A small audio embedding model, trained from scratch.
Model: norm batchnorm, depths [6, 6, 6].
Training: muon at rate 0.0075, 7800 steps, batches of 64, held-out accuracy 70%.
Data: trained on acted Russian speech (Dusha), 19.2 epochs.
Rows from block 8 of a small audio embedding model, named by matrix and row number. Rows with one number belong to one channel. Each number is 500 + 25 x the weight over its row's rms, rounded and kept within 0 to 999. All counts start at 0. Numbers have three digits each.
Before each channel's rows are labels from the 100 clips, of 14976, where the channel reaches its highest value: "loudest" is the band of the loudest frequency at the time of the peak. Only what is clearly more common there than usual is listed. The data: acted Russian speech (Dusha). In brackets: how many of the 100.
# convs1: first pointwise conv (model.blocks.8.convs.1.weight, 192x192x1), inputs 96-191
# convs3: second pointwise conv (model.blocks.8.convs.3.weight, 192x192x1, transposed), outputs 96-191

loudest: 500 to 1000 Hz (41)
convs1.132:481482508522483472510506515491472449519513531513525515453506557462508487463457511504524508518561494557481509508505484486484491532506491518470539508495485494466500515507477470501478541524520459554528520503467489509481459488516477507489568498478533533496484520477499511498532531490485508485
convs3.132:501502466530484509481465570512436492498471526484536468511486492550509477491510477496480512496487505516499455488521467471474529487500512506510522469460490518506486494490507505533491456491528500497477512495510540523495493507469437464459443499549460508519547504474498501514516521482483448456

loudest: 250 to 500 Hz (55); 500 to 1000 Hz (32)
convs1.75:491490501525517499523447548517474503521461534483522455502475533509500516536505505482480496475477454510497479487481509527499486499494491460490469512526506496515489489487499524492546482477502480525478487533509553502487501546518488502551494521486502499500465498475459574498485496485476519495
convs3.75:480503494484533493492518518503470493478511486506498497473534470492473554536532525517517451482504549534537481509512485494470523513501501504533467470519494470463482518491511482461499544556478475523499498496498489464531522488547492472510520465519499514482491496502502521516438535491554478523

loudest: 250 to 500 Hz (45)
convs1.110:489482515476514486476500473508492517485501520488489448499537510563473453517476504476497482541497473445482452496481489456507520499487497527523519505442521505536509513475546478501449470483494518477513516485517514478499491502447508491493514502452467506544482516501499501515456516458457547456
convs3.110:507497496547480502489505489463461479494490544500497496516509544530549541445482475519505554497493510506490477501534491522489507455518494522496504533475517534500516496447473539492486492446534511485500476485505538506588522520509502454495520490465521523538517500542516476476526516511539523503

loudest: 500 to 1000 Hz (32)
convs1.2:515491500498515505505504462470502489494514526540490548516508527488525502509474514487498524478509517523512486530478489508465531514470512524499532480481481499523477561493545469515528497462463493486521516459509473489538481533499486508467497509507481510475493463528543569470549471522498504463
convs3.2:543435485479494510507500505479497477477493529484508534532503495504507487493477507503513526477476495508524522511489514549465542497562476529489472488516503458489543463491465507553541470501446529512490503535476511503510448471496502493531533484501485536494558487485526516521487506497489467528

loudest: 250 to 500 Hz (53)
convs1.42:501510488516481536477478469502544507492479491519504518511489511510508503486525505525521485496489509439514490463505473449470497527453492493534486515546507493520544547533484479542549514534496476483469477539488474535518498510465465495466517526537500521453467475498483510475475527487490532505
convs3.42:483508518535501509516529527466514496482510492513499491496504512490488491498484493501475523521478536460519522481492507478565428501474538507481541468479479481507518528503528498522527481483455493505477510513489507486467522465464453492502518535507525517489524522490467514473456519472505522482

loudest: 500 to 1000 Hz (28)
convs1.26:495569486522485520439520500528482513515505473467527488482488495538507498503481480470470520533504500523535488509478448454468507489493536502514520517503499514512429476489459554509456504501488496529482510500492493512476539552481507506464483491488461514471496498520486453548477531472490478519
convs3.26:491530499497508487519475453479503498516483513501484498511489451456477532503508536484478504503472544444537519497450467491552529485478466489512525528526533498447489471512479494513521485518471507433497468490506504453477525451462484525484497494493473495502491489501534536552469484538507516495

loudest: 250 to 500 Hz (45)
convs1.6:496484493490500507568488496448473550528464503521444501496497516503482502528512556471476468505496433505551443430514533502556492476504481524491506491477522500547454482468492515472476508485509497503559494496488494478525520465529477500482480493474471480522492505486466524506493486547454544498
convs3.6:510472475518482441534490510502508500467464495460487539507461460492465540472481457505533496479510501484509536497526500498499491536521461443494498476500556563512589485488515535540470509541521470488482522510521504471547491545542508493480517511517512475554468482519482514520453491492508543512

loudest: 250 to 500 Hz (50); 500 to 1000 Hz (26)
convs1.9:495494522514490466529505540482495489501490431509486505479501518461472495511496492423466460505500486548473506501493478487530536493513518497522484483463500513506499525515509511489513500522523523521530521506487487496522558545477433540504499488515478516531501513491500464490472531527518498499
convs3.9:440498474539543457479484529483505470498519474485493497503471503513465497514496504462501517518547500514463507474486485477502455528513458489490525523524496529495474475507484472471496515539491499457494524490478541503491500467482466479510468476549504504501506503547500480538509536470459506473

loudest: 500 to 1000 Hz (26)
convs1.86:521508481508534542524431458513484491509510527485510521521544559466542500490514463493491524512467471495534504545484532499469506517509521518528528509518494506515507524512492494502504482521541481521468518493513519489546521528496470520525513484523462548541529533506471491521526493518494554471
convs3.86:479523476523509519491505539504445454446453473468511493494487499509500519503467528501533483499530491522492519474519472521475487518512528463551492512517538509528520486492512519499456480508510517495508487559502488483478512487504484529514470521521448533444549512540526506499519511537523479526

loudest: 500 to 1000 Hz (33)
convs1.95:486529496472509542512512525500526497470483491533518531527466514538501539489574481505527501436487500478490454513493486529470509493524478439486460494471486503532485499497473459490502463461444500517489469507513504517485479498535507440560479463493511477472492501513543468507457499469500508478
convs3.95:521484504505483502518484489483436540488458504500493487480496500495513532486497476501425522491528486487559467505525488492465471517501498441496519487495511502484510525515515494518526484517499495488466504524505507506497520513470527537511464497510511513551534463451483502554513470514512504528

loudest: 500 to 1000 Hz (28)
convs1.28:501545511515436524453507510493504535510447507496520507497528505510521467475517477525506501516477541474516448524529458480466508512498468513506520506555500466488514457514527524472502495514516497475509526501516491489497553472461485500518514529495525474495490522501477489516484524501465487539
convs3.28:509452466549479520524517461523522475509468470512456534529478521535477522467488472551577452472529489509487507490553504522482519477505587515485516471513523529505514495529481487499486469513521506507449501481492521522488538487501524484520474542487519511482498545532484562496509485475518538481

loudest: 250 to 500 Hz (49)
convs1.165:470468516507526566537498470477487532463514547519489520493485490525512548494486514506480489511455498486459453500558480520460516507519506533478424509473512503446496487475549440511509497491534494448547490515491490504518512511504491494549476495499487498505513487484473526523515464465474481491
convs3.165:494504487453512455509463494522505473482532495481520525472529514520507499479517508444494510494490511528497529461464483499487510492494522497547534504496488521542470442499498480510514488471473521489500512511506541535557479533461538524521478529471512456507513529489446485527458507444537528504

loudest: 250 to 500 Hz (42)
convs1.113:533508495538484501536506501487495493500512517461516509488483467509540553506473458473496467491489508486506504486511524498532472478505529480504492490483507502510540468488519509492464473524495527472475494500527530470521520509496470527455481526508449498528539515483510513482501552491455507483
convs3.113:523475506479516464486489521514493492549456495510499475531514467534512545496501470483516525494460546532537491521509471503505542493492517505482463529494444520504515475499478477504521447514484527499521473557473505478528537458512510505489485506470465556476536495529480519505545531504508532483

loudest: 500 to 1000 Hz (26)
convs1.177:513498535490493503479526481455511504570481534482491487519499487515490463537455490435502562489467511540442453507475518526483544509487457518511520495499506452544504494527494478508531473513490507479542493471504454490500488481473506475486507448520505478442479477494515470512479508494499494540
convs3.177:470500538491476486484499490530494531539540494487478518486525496517462516484520503501477518493516509514473507489498471525489518521510505531547516492457515471501517456506506482506546491531527516524526502486470485500457522436492504478501508431488491460494512534520496471497487489457499484523

loudest: 250 to 500 Hz (68)
convs1.41:488475517471461503500509515499500489471515497535507507549508484460441501509556532500544494505497485524543494543502490498552488572508528473510492504494485483522495508459521527504531472466502496478492498494496522475512501483472454484480483503490546504519499497485446496498495514470517528512
convs3.41:538501441507475525537487492499518509469537491491502509500490497469504512530481504498502503470501518468528511485477476491505467538521414469492528452493530551504496525479518504530475522458490479468556480467480523458485494534521469485496493483472462494529493567522461511508515451499486516523

loudest: 250 to 500 Hz (51); 500 to 1000 Hz (25)
convs1.90:500515490503529503501445480522524526483502472532510537471496480550477532506485468480517515500533456484520515510493510544520506540485518486498524507515447511541486466502476522530496471529508494424501495525523522539534497522460505499501468508466545506517496496502508501466511502483535469460
convs3.90:474505502509549547508481493515469470489482469507551515521496488498495464488491495478517520481519467513500481483475448436504492510537515502532515502503501507498535500482501492468530530498494545511528520522473459483528464499529502516521491488488468500446486458531487469504449516498509470535

loudest: 250 to 500 Hz (43)
convs1.119:479493467458551495470478504500494450495485481526505472548555519528494556477518523505459509502544477496491506542512504520483491507498503539482517495510526529478509516513497475500481499472498506470477474504475503520464501519528548490503502536522467535488521511550482504517493525546527564497
convs3.119:493497500512486496498524483492476503499501477480514519512520481522522489530540518514473495483477481467469542530515504472499507520500495520477496485503555489459549510520488500498501473488475490538488489472514491497501515503473523509477513440518476498530471501543560489538489497509462514508

loudest: 250 to 500 Hz (49); 500 to 1000 Hz (33)
convs1.85:509508515464468593505538536516469558508541502479515493512475463505475489503499501502482492515504487504496477478514463519510509515513480470494516512475524474511489494495509475484448482530529490543527477460521507480474473456521534502465534515517557497461482506527468490503459472502470545456
convs3.85:528517553485465478498505510469532510500517533498523482497491476453537476493487501506496501472540522465529516528467470517481493536512476516446512502502500494519517523489514510483509476478522534467489539501478471445511508499543514539460466489529496488541515519513471533478479495451517462528

loudest: 250 to 500 Hz (50); 500 to 1000 Hz (32)
convs1.55:518500503518528452518506500475497493495511506511511522505496498527494540501513500507466487461484505558519424560477528482481513487496488580498538474507522482496468477495477506478464521495484494538452520486520508525515496493521495555516514499502506527483504521477505503507524506496499522535
convs3.55:503477491506462505529473517497517507505494528487505571484537504507479530534515531515482528537526523474531509485495482481455472512510520506490490497504494456499459496506504491448487521482494462484485511551474480531504477504493533493436522476482473496499467537493531560544460507466450533532

loudest: 250 to 500 Hz (43)
convs1.151:503502491413479469493485471493497502514431530473499507481473511529509513476479480518529510530432493488492486523521542471473457510516462437497486471516516523504522478503493497507486485504512466479479494438559539518536481483492485491565508508467494522484532546510494477486487502493460488553
convs3.151:522485499478493497518511462473501560570540488514499528504496538494487491491430520432481548490507486505476498500453494469470509472500493485453499496526504499496521509522495453517478539490517474475491499518511481541525449492503473488546518466495479478484478514474481516517494481517535505505

loudest: 500 to 1000 Hz (38)
convs1.36:506461500526493487504571474427487476503482466528470480490485501473500510507490502488473506505452501474521499501483502495506461490495492529480487488491496528477513469532503456472505509508478493464522512482482466500540481478513508516498499552510486527513545454464512467469465516475508498479
convs3.36:481486471470515513536475480520517465508526520520527503458493488461535454512532515540524542513533514518462460536508489528506468485487481486489510495513481486517496510538484504501493485497572486514486525540494506479499500501499504448515479503532491516521499483508545498491519504573507538543

loudest: 250 to 500 Hz (57)
convs1.178:506490477556495495562513487507459480499496534490485490544481503498542503515558511488470517484485510542456490514494559498478548528514516492500501526444538465493486487502505480509507466475494500459490477512527542473517484511547497479503486494498532515459481490511479472519497508493478495500
convs3.178:472444495495519481514442481480495485507494487426485444505522482451519481477445481502538463503496568454502523524485490485487492485513486500467500476498519517481484483499463461491477496500517491508489517464502526489521438483482533498499480486464499469490477453514478484500469493532499508499

loudest: 500 to 1000 Hz (37)
convs1.168:538557492537487523438503503511468493508465479490497486524558537528499487472533507479509546499543498500530517508520525456495499470482513518486502520516539491521476481569499497502507453487510508457506493533535510531477513492517590485505520482519493504496513502535500538493503509501444510473
convs3.168:535474494518528521522526531526489503501509500505490520494487516495478493480489494460484485503521530529508469497502513440477536472505487457508499460486513529509477504496501529485486516505519511497452527468565521514505496471537440535508508531517527477536532466497473495488542510505474426491

loudest: 250 to 500 Hz (54); 500 to 1000 Hz (29)
convs1.3:528510519515536520528442506470490461477527492477509436522474532539526482517507491528533497510526529499485486528478500503441473512534490470476546510526523513529511530492501521499529490495503506478485531506462537477508520497515551513554540470498488505479538458540554490551486464539481525530
convs3.3:505499542514463491489533479517504531505493490503490469518508505496512486493471489480486493471530494504472557486516513455495505478498535533461482518541489564505478529490518496466517486505512498512514543534491522491513517503476487527515510508525496502499497492506507469492481443502504532514

loudest: 500 to 1000 Hz (29)
convs1.187:459547504512504484471504511514456497527459502521508476524502481505481468493508497521488477520479513500520493508481482495457505477457495494496532501488484510481492529485489426525511484529518505512490505472515473465482553567537480462526499527495504497555518546459508479496459483465506521450
convs3.187:509501484538525511473492454486501478470500469501508525481483489492487514476448529536507470505492498505501474501508505488511543509487527442485513522481537506491563498462498512466494507556532512474524514557505471514538509481506514522437487510456478491531515503543513520505530496508481564509

loudest: 500 to 1000 Hz (28)
convs1.27:500528457519482521535467454516485526488473556478500502534522447518504481517490502502483533478491487450494535491535510479504465492478537513476531502511478512477523464527529525483491473456511500531467475495490515488498517487520481539475493495478443518504515491497514472526565498468503475475
convs3.27:503523525517519486495534487473516554463542501471512464513491512429474547524476455523467507453477487490488478462544494493495481476498511495520531517479539480460519512490471521502488540490498548491516569541455495530509443492473564520487489494526524491461503511537499485470489486500503494503

loudest: 500 to 1000 Hz (29)
convs1.14:496503543559485551481521516528508508487468492464473524496473505499507541462498488548566508534507498491518533472492505544498524529521482485486477485518528505457514510520504487485457483509486501485502487508544485495487510542448481503471519540533483480554544491538524501539472461478492488493
convs3.14:480530493472483464527492496477549509515506521503481520477485476502509497495486516499523518467493501503491489524470535529491465517493497512517520470543522479505515520483489519508500507533471463482492510499550455518461480478509498487541484497569514490467550507548538513512465530533524497498

loudest: 250 to 500 Hz (48)
convs1.124:503519503537550506497511467473510468510517501485519552530495555512484532480487518431492524511532517527473536501515467490510486494487485499518540481493519509541466485473495479492551507473478534493501492474505514481539545486534472534515529457483491466499503506481490433498475423513480483471
convs3.124:527475490503515465526506492487504508499527531507496536532492481515554493510483494499500520481518472456491498496499534480537457552495514490531501495504530517522503499492425460505497500524495503461533483504518537468509447504509497516559540498486501530492479486488497467500480525447488505513

loudest: 250 to 500 Hz (50)
convs1.50:479501528490531506493522516515532503523477508500501474492464495500473512488474512488472459470497538513502464514519507521485509504487541512485499436560498533497436499508489520491554513506481546527491491517529512493520514449523481475537515496509517495541530452467502488500505499481465540494
convs3.50:502525536551492521485495552470525469512459515512499536522536463511499478502523488510498502541432453494461496489474504545459520500448488524458483486481476522491519515479494511415503521520484521520481535458499469469482488523507520469487467474534488554479449497524494505510469491511487479512

loudest: 250 to 500 Hz (46); 500 to 1000 Hz (25)
convs1.105:514516493524499447492467483503493470494478511520475519536501521519521541456537558469500521509487531523457505476539499480490493509513500488507458516470524484503516542529440483480407494476511524518536475467494508523498519522519433509530492508485453510493455479514507506489524509515519530511
convs3.105:468516496516498534449519518521495494467541457469497477486486471488502478489495451522535513506514513523491483497448512480560485542499511524510499497475479499504507506499463509490493491493518519479555500523508506511514517563492487445536454485472517470497539505493530505442539512501605504502

loudest: 500 to 1000 Hz (30)
convs1.30:493527505457502511478584499499511481504501496510498521531508503529497481449507547492522560493516505505496529469487522490514537497507519510541471484509516489510515505493516517478481510491529522487516475490494464524501522471532473482391459482486474508522513467547488503507488498506487512484
convs3.30:546527513469537530499549524493533503434532501521496482508504503476523446480484445540499509496542488506458500519505533530512494480496492538558495497512554524512539503504504537488538506496465524512526472543460477505569531496496478515537465515477480532491537470483517462466516502502484481480

loudest: 250 to 500 Hz (60)
convs1.122:482491531518466494499529481513454472507486542514504464489480484513505489453511483534487508514465502479519489473503539500543461439479501526483507557532499475522491525466509504473501444503524508494485493532499503512513555476500477478514526500517489486497453506477469530515522534502504502514
convs3.122:460511502505449495503484495442516501429519495502526485494491519520514467482518468490500429490508494482513502472475484461510497482520505516489473493481512482527505504452503449527512521497519527510515495501504483492500463494504515485502520499524491502493525471525499447491554464487496516496

loudest: 250 to 500 Hz (45); 500 to 1000 Hz (25)
convs1.93:512538528501454522513480498532502486447499506528524476519489529515518505475514467476497515475491510476489509489490472486452476474511548480445487538479525501501545522518508511522511503493467458520538496499503503545495511479499464483496511517505507503496482495503542475526509493479510535513
convs3.93:497505493558483512555509510521488478525479508475501495516499526497448482477469537509498478504575490472495517500496469529470463502508507475507548461481517527492527506512522468498480499501464506521507508468532502526459522526509537508535512532495519514506485505524506479505489499545520461491

loudest: 250 to 500 Hz (71)
convs1.175:518529483503495520459503506520498544463503514528494497496513509536544539506506452504518488477468501500498456488464483457501480532487545504496497486459539558515513488484499476480487483480509484535517515503477492505515557498509493501490516527500528430476500510495511489536518494488519489450
convs3.175:483489472496496480478477498492508524566480500525494501472499507483513493462512487506552464500540463512507466501516477483492452463449506532435491476491496503511480498418508511538497506508521532510470487510509518495501495456477469487478511517550503517512466509490496527492495529513464518522

loudest: 250 to 500 Hz (51)
convs1.84:498491508527549480524529476514511472524543484526505501482518496565498496543547489551511521503490529518489501509499471527508445533501482471490483457490488499461510498473521483460490508532493523505498473510528475464458491488532540566508498480528492501532493507540483520510474478491487520516
convs3.84:493513516500522494489517448503523503523472510474500488477442494553555515511462490493491500498507470516495545488494542508490493497502505479511523561490489542512502478449494511508518455501504497526496521522507512492442528475520578518531518537522529517471496498514543528483480523510517533482

loudest: 250 to 500 Hz (49)
convs1.29:462461519468466492478440469502517480495498523485507496532509486511478525489508483524507488519513504498461489524459481468460472497513547464469508506517549506474543503517514497497460509590529547503505510510510469503422535518492503498527476515493521497533527526497501494489470522485541536504
convs3.29:484492516485498498523456502518497494426496500545473531515518500500515480525519482507508520499489493441498526494521516489517535518498502501522492508459494520481550514500497500509551541430484506573496517499505500505502503517540455484463520511483509545477488458509467461472486514476527501484

loudest: 500 to 1000 Hz (31)
convs1.45:486555538509526487537496467544477518528528503486537483468491549487510522526488483480474520483476467521504511498467485471499514467510465525503498513491468523506507530497487483509469515536500500510489492458495516551488508502445474465456552501486470500439515535523517506479509506484505533503
convs3.45:495489486539512470492510503520512467486511493489492496466515528527509480533536460462504508519495527533513502485453444506509520500462473469530508487507495537493546475492518552456527500463501508518527502496482510538479509505457469521539493554456520537492507478499505489478498492519463481486

loudest: 250 to 500 Hz (45)
convs1.87:482491523509506495513511485508516559508510480505504504505457449515491477453527500503514509511545492504534519506473480503499533506459507497494509496502497489530523494483497523505464503523518504523532459494485533475474514507544459496503514517541495539505542533534492535496447494522475546469
convs3.87:521521499522500494517479480492458480525495528511477492434520481489477489495505524504500511534478465458506495515508509505499513530473511460468536501474453483543496474499561452514470533535504482516530441582513509443498491475485489501537499508501518481518509516500447502503470518505505500532

loudest: 250 to 500 Hz (50)
convs1.135:513504474503491499440517511514522483470511517514490519527525462525501468504517469501550528511481518471527480487516487464477500505507532531507489477503545476484479458477533496545496482478531487438558485518549494500536473534503539516491471525526565533515504481518492502523497500498502445507
convs3.135:508503600513486526497477507511533510505522492533525559507462536488519464525489530479525513518477501487520511520519517544496466463463504560539438542500485500522491516487497513455470526508545493511530495497513525518495529462485465451498517489481521495496488509484497502488510502491516510516

loudest: 250 to 500 Hz (44)
convs1.137:512498484521491483492464531517494499487436493473494476514483563506486482506500488534463536502515521524474493475536508480502517517520486500465508501530526526471544479487515524465536508538498515488545528519456520513504538566497516481483505483474501501472507439507506519500491506514500493520
convs3.137:471508532532497489518487502534525534467506522489495482491481432459477486517509510532473502487504482531507518497515493540461551525466520531513523501437507534493509513483505498486485490447492474467487506497496505524499486524521476545495511528518534462493497513470481531508525489499503474464

loudest: 250 to 500 Hz (43); 500 to 1000 Hz (26)
convs1.183:510478546508460510495481510481516505428523464489503442489540551502504513537479474502495525499487516495508475505522537489496512515481489492516499521470482487505583544490510494534517537496500523459533483471497497524493508501458493526500519481496547458514499473476543566464547500497474514489
convs3.183:536485522504491511489554496475494461478528504515457516521509564525455480441510517510497453499511484521496494529441507505517549498504454494481504485482514470460496457513494500528483510451491525547511471510510485459483459529478528484490507506532529511464532448510518508504470463500484479532

loudest: 250 to 500 Hz (47)
convs1.62:467505531488467483545463534510526508474482546450499476479467510512507482510485481465502494515496510458536550487517527508478531481516515512523498492439526517512520508489465518470533517516515486520530473491482512504516523482528522489507563518493544487464468515471487549476537542477484471491
convs3.62:474503486523502508492520537550476468499483482514564465490522537490525461467485517547519475479517463510455484498495515529481526479487509526504503522504484480499491478531566502474510535496517531476476496483545536508502478514502494489502466506538478456499490522473535473499484514497508494517

loudest: 500 to 1000 Hz (38)
convs1.172:490495529517500492499489529505470464453479496534503445495517553493515449466499501494477542476481521531504506502533504494509527513509535521504495464499502478544489445508481474504529478490506535519571503514467485461488432529527514526521506484476499510457497525504505490525474496486481505527
convs3.172:504535502483533480488476510453518488467491510527531534506464515497479487512525450486500483482509553497489447526478503485498518507493490501519530534475461561504505513518495512481489478533521494508450473508479516520545499474490482472504475529497511506547533515506470517537461473522539481509

loudest: 250 to 500 Hz (45)
convs1.100:494461532455451502494501561527506504487502512532523490518498465519498494500511510468537529477500515503524516496501508464490480475513545454503507468477507524506509503496441469501473549443490465511455463501521438456518491497484497497507500500507508511477508477496505501507479532505418510558
convs3.100:503502485472472521497539536498517486528488464471436538536490484545462530499446511535513503523542509517502518447500511524535511512514472533450498485535461536464459458482504492471506520499515497524531494525501460522471523503488498521483506489518475470494503492483538515497478470489475513476

loudest: 500 to 1000 Hz (28)
convs1.11:527498489494521493510551555494507539494487502482484511497501519514494598480528483503521475499480501484460483503517518515533511474516512469508534507486502499522506491562473496502486465484476462537524468490501491521462472493516499468485502475508503512518504500474486517503490491483512535478
convs3.11:453480528573508523472474481515504496538486476481506473452499497495493517488526501483485499493518532498494465503442509472516472490515482497502567511517474501471499479519500403482538465557499496516497509529506476526496474524518522532501506461473508502521505481489513537503519472494486515483

loudest: 250 to 500 Hz (49)
convs1.171:468521481509489496522467493430514463516485513524490514471483506510483539457473514547479539509519504497504488529510486544484506504470483476484513463524512513526520484499490514549519504502491531484530467570494458497465476505521498538502532480462481469473547480469505501445528495509544475504
convs3.171:507509493526495530480501525510481517508480507543493518511505511487501476532520478502500489467508470462505437466490477498475519506502507425444517513510518484459483485497498494518485503497506470498467507525495486522504499521507500480491507500500490469504519492477489531473509512492528547497

loudest: 250 to 500 Hz (52); 500 to 1000 Hz (29)
convs1.4:493487499452500484475463512488434493513516475512519512526474528509514479511510545501478512473533525540485501527510517506542463473537476520522509497547513532458477483508473493502466442525539542484492476503495520476512512505505512552525482469480499520493473497473490478572513496524497468482
convs3.4:489511488516499482513504474523532481513473485485505486503507547493518528491503520540494493507477469497510473503517525464506472510493510458472498494486526548513474506515502531474495537468501565492529475506489509501549496558509561500475504491512524507517503462529502438552484516496497472475

loudest: 500 to 1000 Hz (25)
convs1.8:526493550470466459524465473531475505503472524469521456438481495525515473468512482490481480515469547494560469504545484490482511502520516470480555498532494543535467456531494467495518497502482485504503540506530504491538480509515561459529502470482476486524506510527488484488461478528475494467
convs3.8:493468532521469543505424488536493502487502497532511508457505493543531484489477466535451478492472494524470530495492559530496485475494533502511484536515507484454508495477496533501536462468505542494488506507542514519487515476493494504560512503456487501505520510508541490513526522497489521514

loudest: 500 to 1000 Hz (25)
convs1.1:481481485461489525540510476524484497487479479464499478547513502496495509487466455476504474559519499525508502541494523480461459504542514494498499468545509499456479485473472519476499528463524488509533519496546484549486481521511481538519495487483483519521485502496526563515515528517518542534
convs3.1:500500549503513482457510443486497487497493507460464498538483518482501491519466497505507558498499543548532524531532469495500523494497501505470524464531500457481522508464491511497485516475487528513457481476498451490510502469472482534535463481560477526519544494498494486482516453495552521463

loudest: 500 to 1000 Hz (25)
convs1.123:506518479482447488466516480507506498517470524516522494514504527491516482519508460514500539465493521480491527492525531503493472463475531524457473522466523493527557505466507449509549515500524480517515499509543496532503503493475460491475453488487496499527495519479552562498560493499467498515
convs3.123:480462526485479489472499487495496464532494493522511464492493501535498509471530519447543485470530485520469543499508553500505546503506477483475497521499501521475489470514483485533498507543524474474521520489529458545536516523525512546524504520504518498578482467494515521500510503521487519531

loudest: 500 to 1000 Hz (26)
convs1.184:497485511496534485461512512527511548479467548510506485473527481487476471445559494504538478492505495512503472518496550498471473534509521479549543530515506524499484446494493519515509490480461549489504463540486474480559471459505507504510462474490480465488533559474519532484514499509541492533
convs3.184:475499461440443479532482489469529563545544486466465512536542494511502526507537492528539488484521496508516554546518477503480479471518491497515489503501468502510497470533509476480456489533491463464512497464490477485460512493504481498537454489538527492515523482564537496505510537525480511511

loudest: 250 to 500 Hz (54); 500 to 1000 Hz (30)
convs1.32:499485513489515477508485517495513503526552498523500484482498453526464538459512532472480516503476514473516460519487480472496471483476516485441526509467508513507540528534512497512510488531484502456508520529493512501473505520533467500500527492496528514497526479484485532502498584501501474511
convs3.32:514493543497512461517477511526536530467478483500499507496493445499521511495466505452502556507507542467486528484430515553481494536467488526481478491512487490470535499483510568507468508529522492488537517482500471454495515537510545440527511467503499519525464526489503514498509479448515531537

loudest: 250 to 500 Hz (47); 500 to 1000 Hz (45)
convs1.19:511505553478553531507507554499568510530533533517486501549501479481493494470501518502499523448470492518497528512547494506499502489495515496522486524479527516524521509484473477462515527514522481502507486488511505493488512489495501491510453505510475518522471533533503498532449509462518481490
convs3.19:519532521493473478527524524518490473521507534486524484467514494519524511519542493531515527442499448463495518533501521444525577506491512535497472519497486495499525500478503537529493519504515497459493441521486459526475480508493513524516514482532491466448505523482492511486484496518519495515

loudest: 250 to 500 Hz (49)
convs1.181:509474482485509512477531486499491508512456555554493525508493534507493477515475508529486513499472456442472525511502499490486535521517510493525506494543530518514488516494500476504483470467451464483480503481526542512501471497469524495481494466548468461531463493537499532511543492485491502485
convs3.181:536519507572485528496499492463521521485515506460468481469492531470504458481555470493465469480510516498536534528463526466501437524496505492546503536500466491489497525504518500487498481505498506513517501484509479521506568487511472485480495550501535481493471503550496492505546535482545489505

loudest: 250 to 500 Hz (52); 500 to 1000 Hz (31)
convs1.40:491529506505453505515493532528479502538520514489524573518476483498522560472558532535521487477541523491429507537506521487523491493478510489491536513494452515497521477515487542487476541477486500468548499533497508472472509472541493472522524502520520450474493498513499494522491509486514484495
convs3.40:494535522513486497427536495486518492524494506492465500515515484563470535533496491493525530480523500530511486504520506493493462488501478518505475502435475522519480481493514527490595484481491489501542511554493491464530525530519491494484450467506486532460498476504529557558488473488499521521

loudest: 500 to 1000 Hz (26)
convs1.144:498470515500498474483497507514479544469455507497504515565478506529494490532521519530521486528512506474491497486478455510493499495472498504497495481464507553492483491503503519511469499497483495452468518469470467463507512510437538483502533461507522472486481483484511554528504486511536472569
convs3.144:485498500529517484444541502513506489501536500511513518490505459486488519506504485484525522479501531536516492523481489499482471498522469515505500524486479473474477476485552488489555512482515502525521479466521453490494478471499526527502484504491516463493499450522512499547510526503523459502

loudest: 250 to 500 Hz (43); 500 to 1000 Hz (33)
convs1.173:542470530514468507479551540505450487498506531505460504504465477490502518519547483463510512457479475490524478506522512518470522521480480491477487510488504498494460510486513450489475522478470503499521534471494479475456513494500471499486455509500550478526487498471545486535493496489492521515
convs3.173:461507448517482473509497497477476445518497484518484463509553493497494490528478530517471494486504522519485517505549533536478493491498478511551500473482509471487461517463504557527510460529520512489472506528503520470463498509488522462476503459535454448533490535505498525472449501494488516542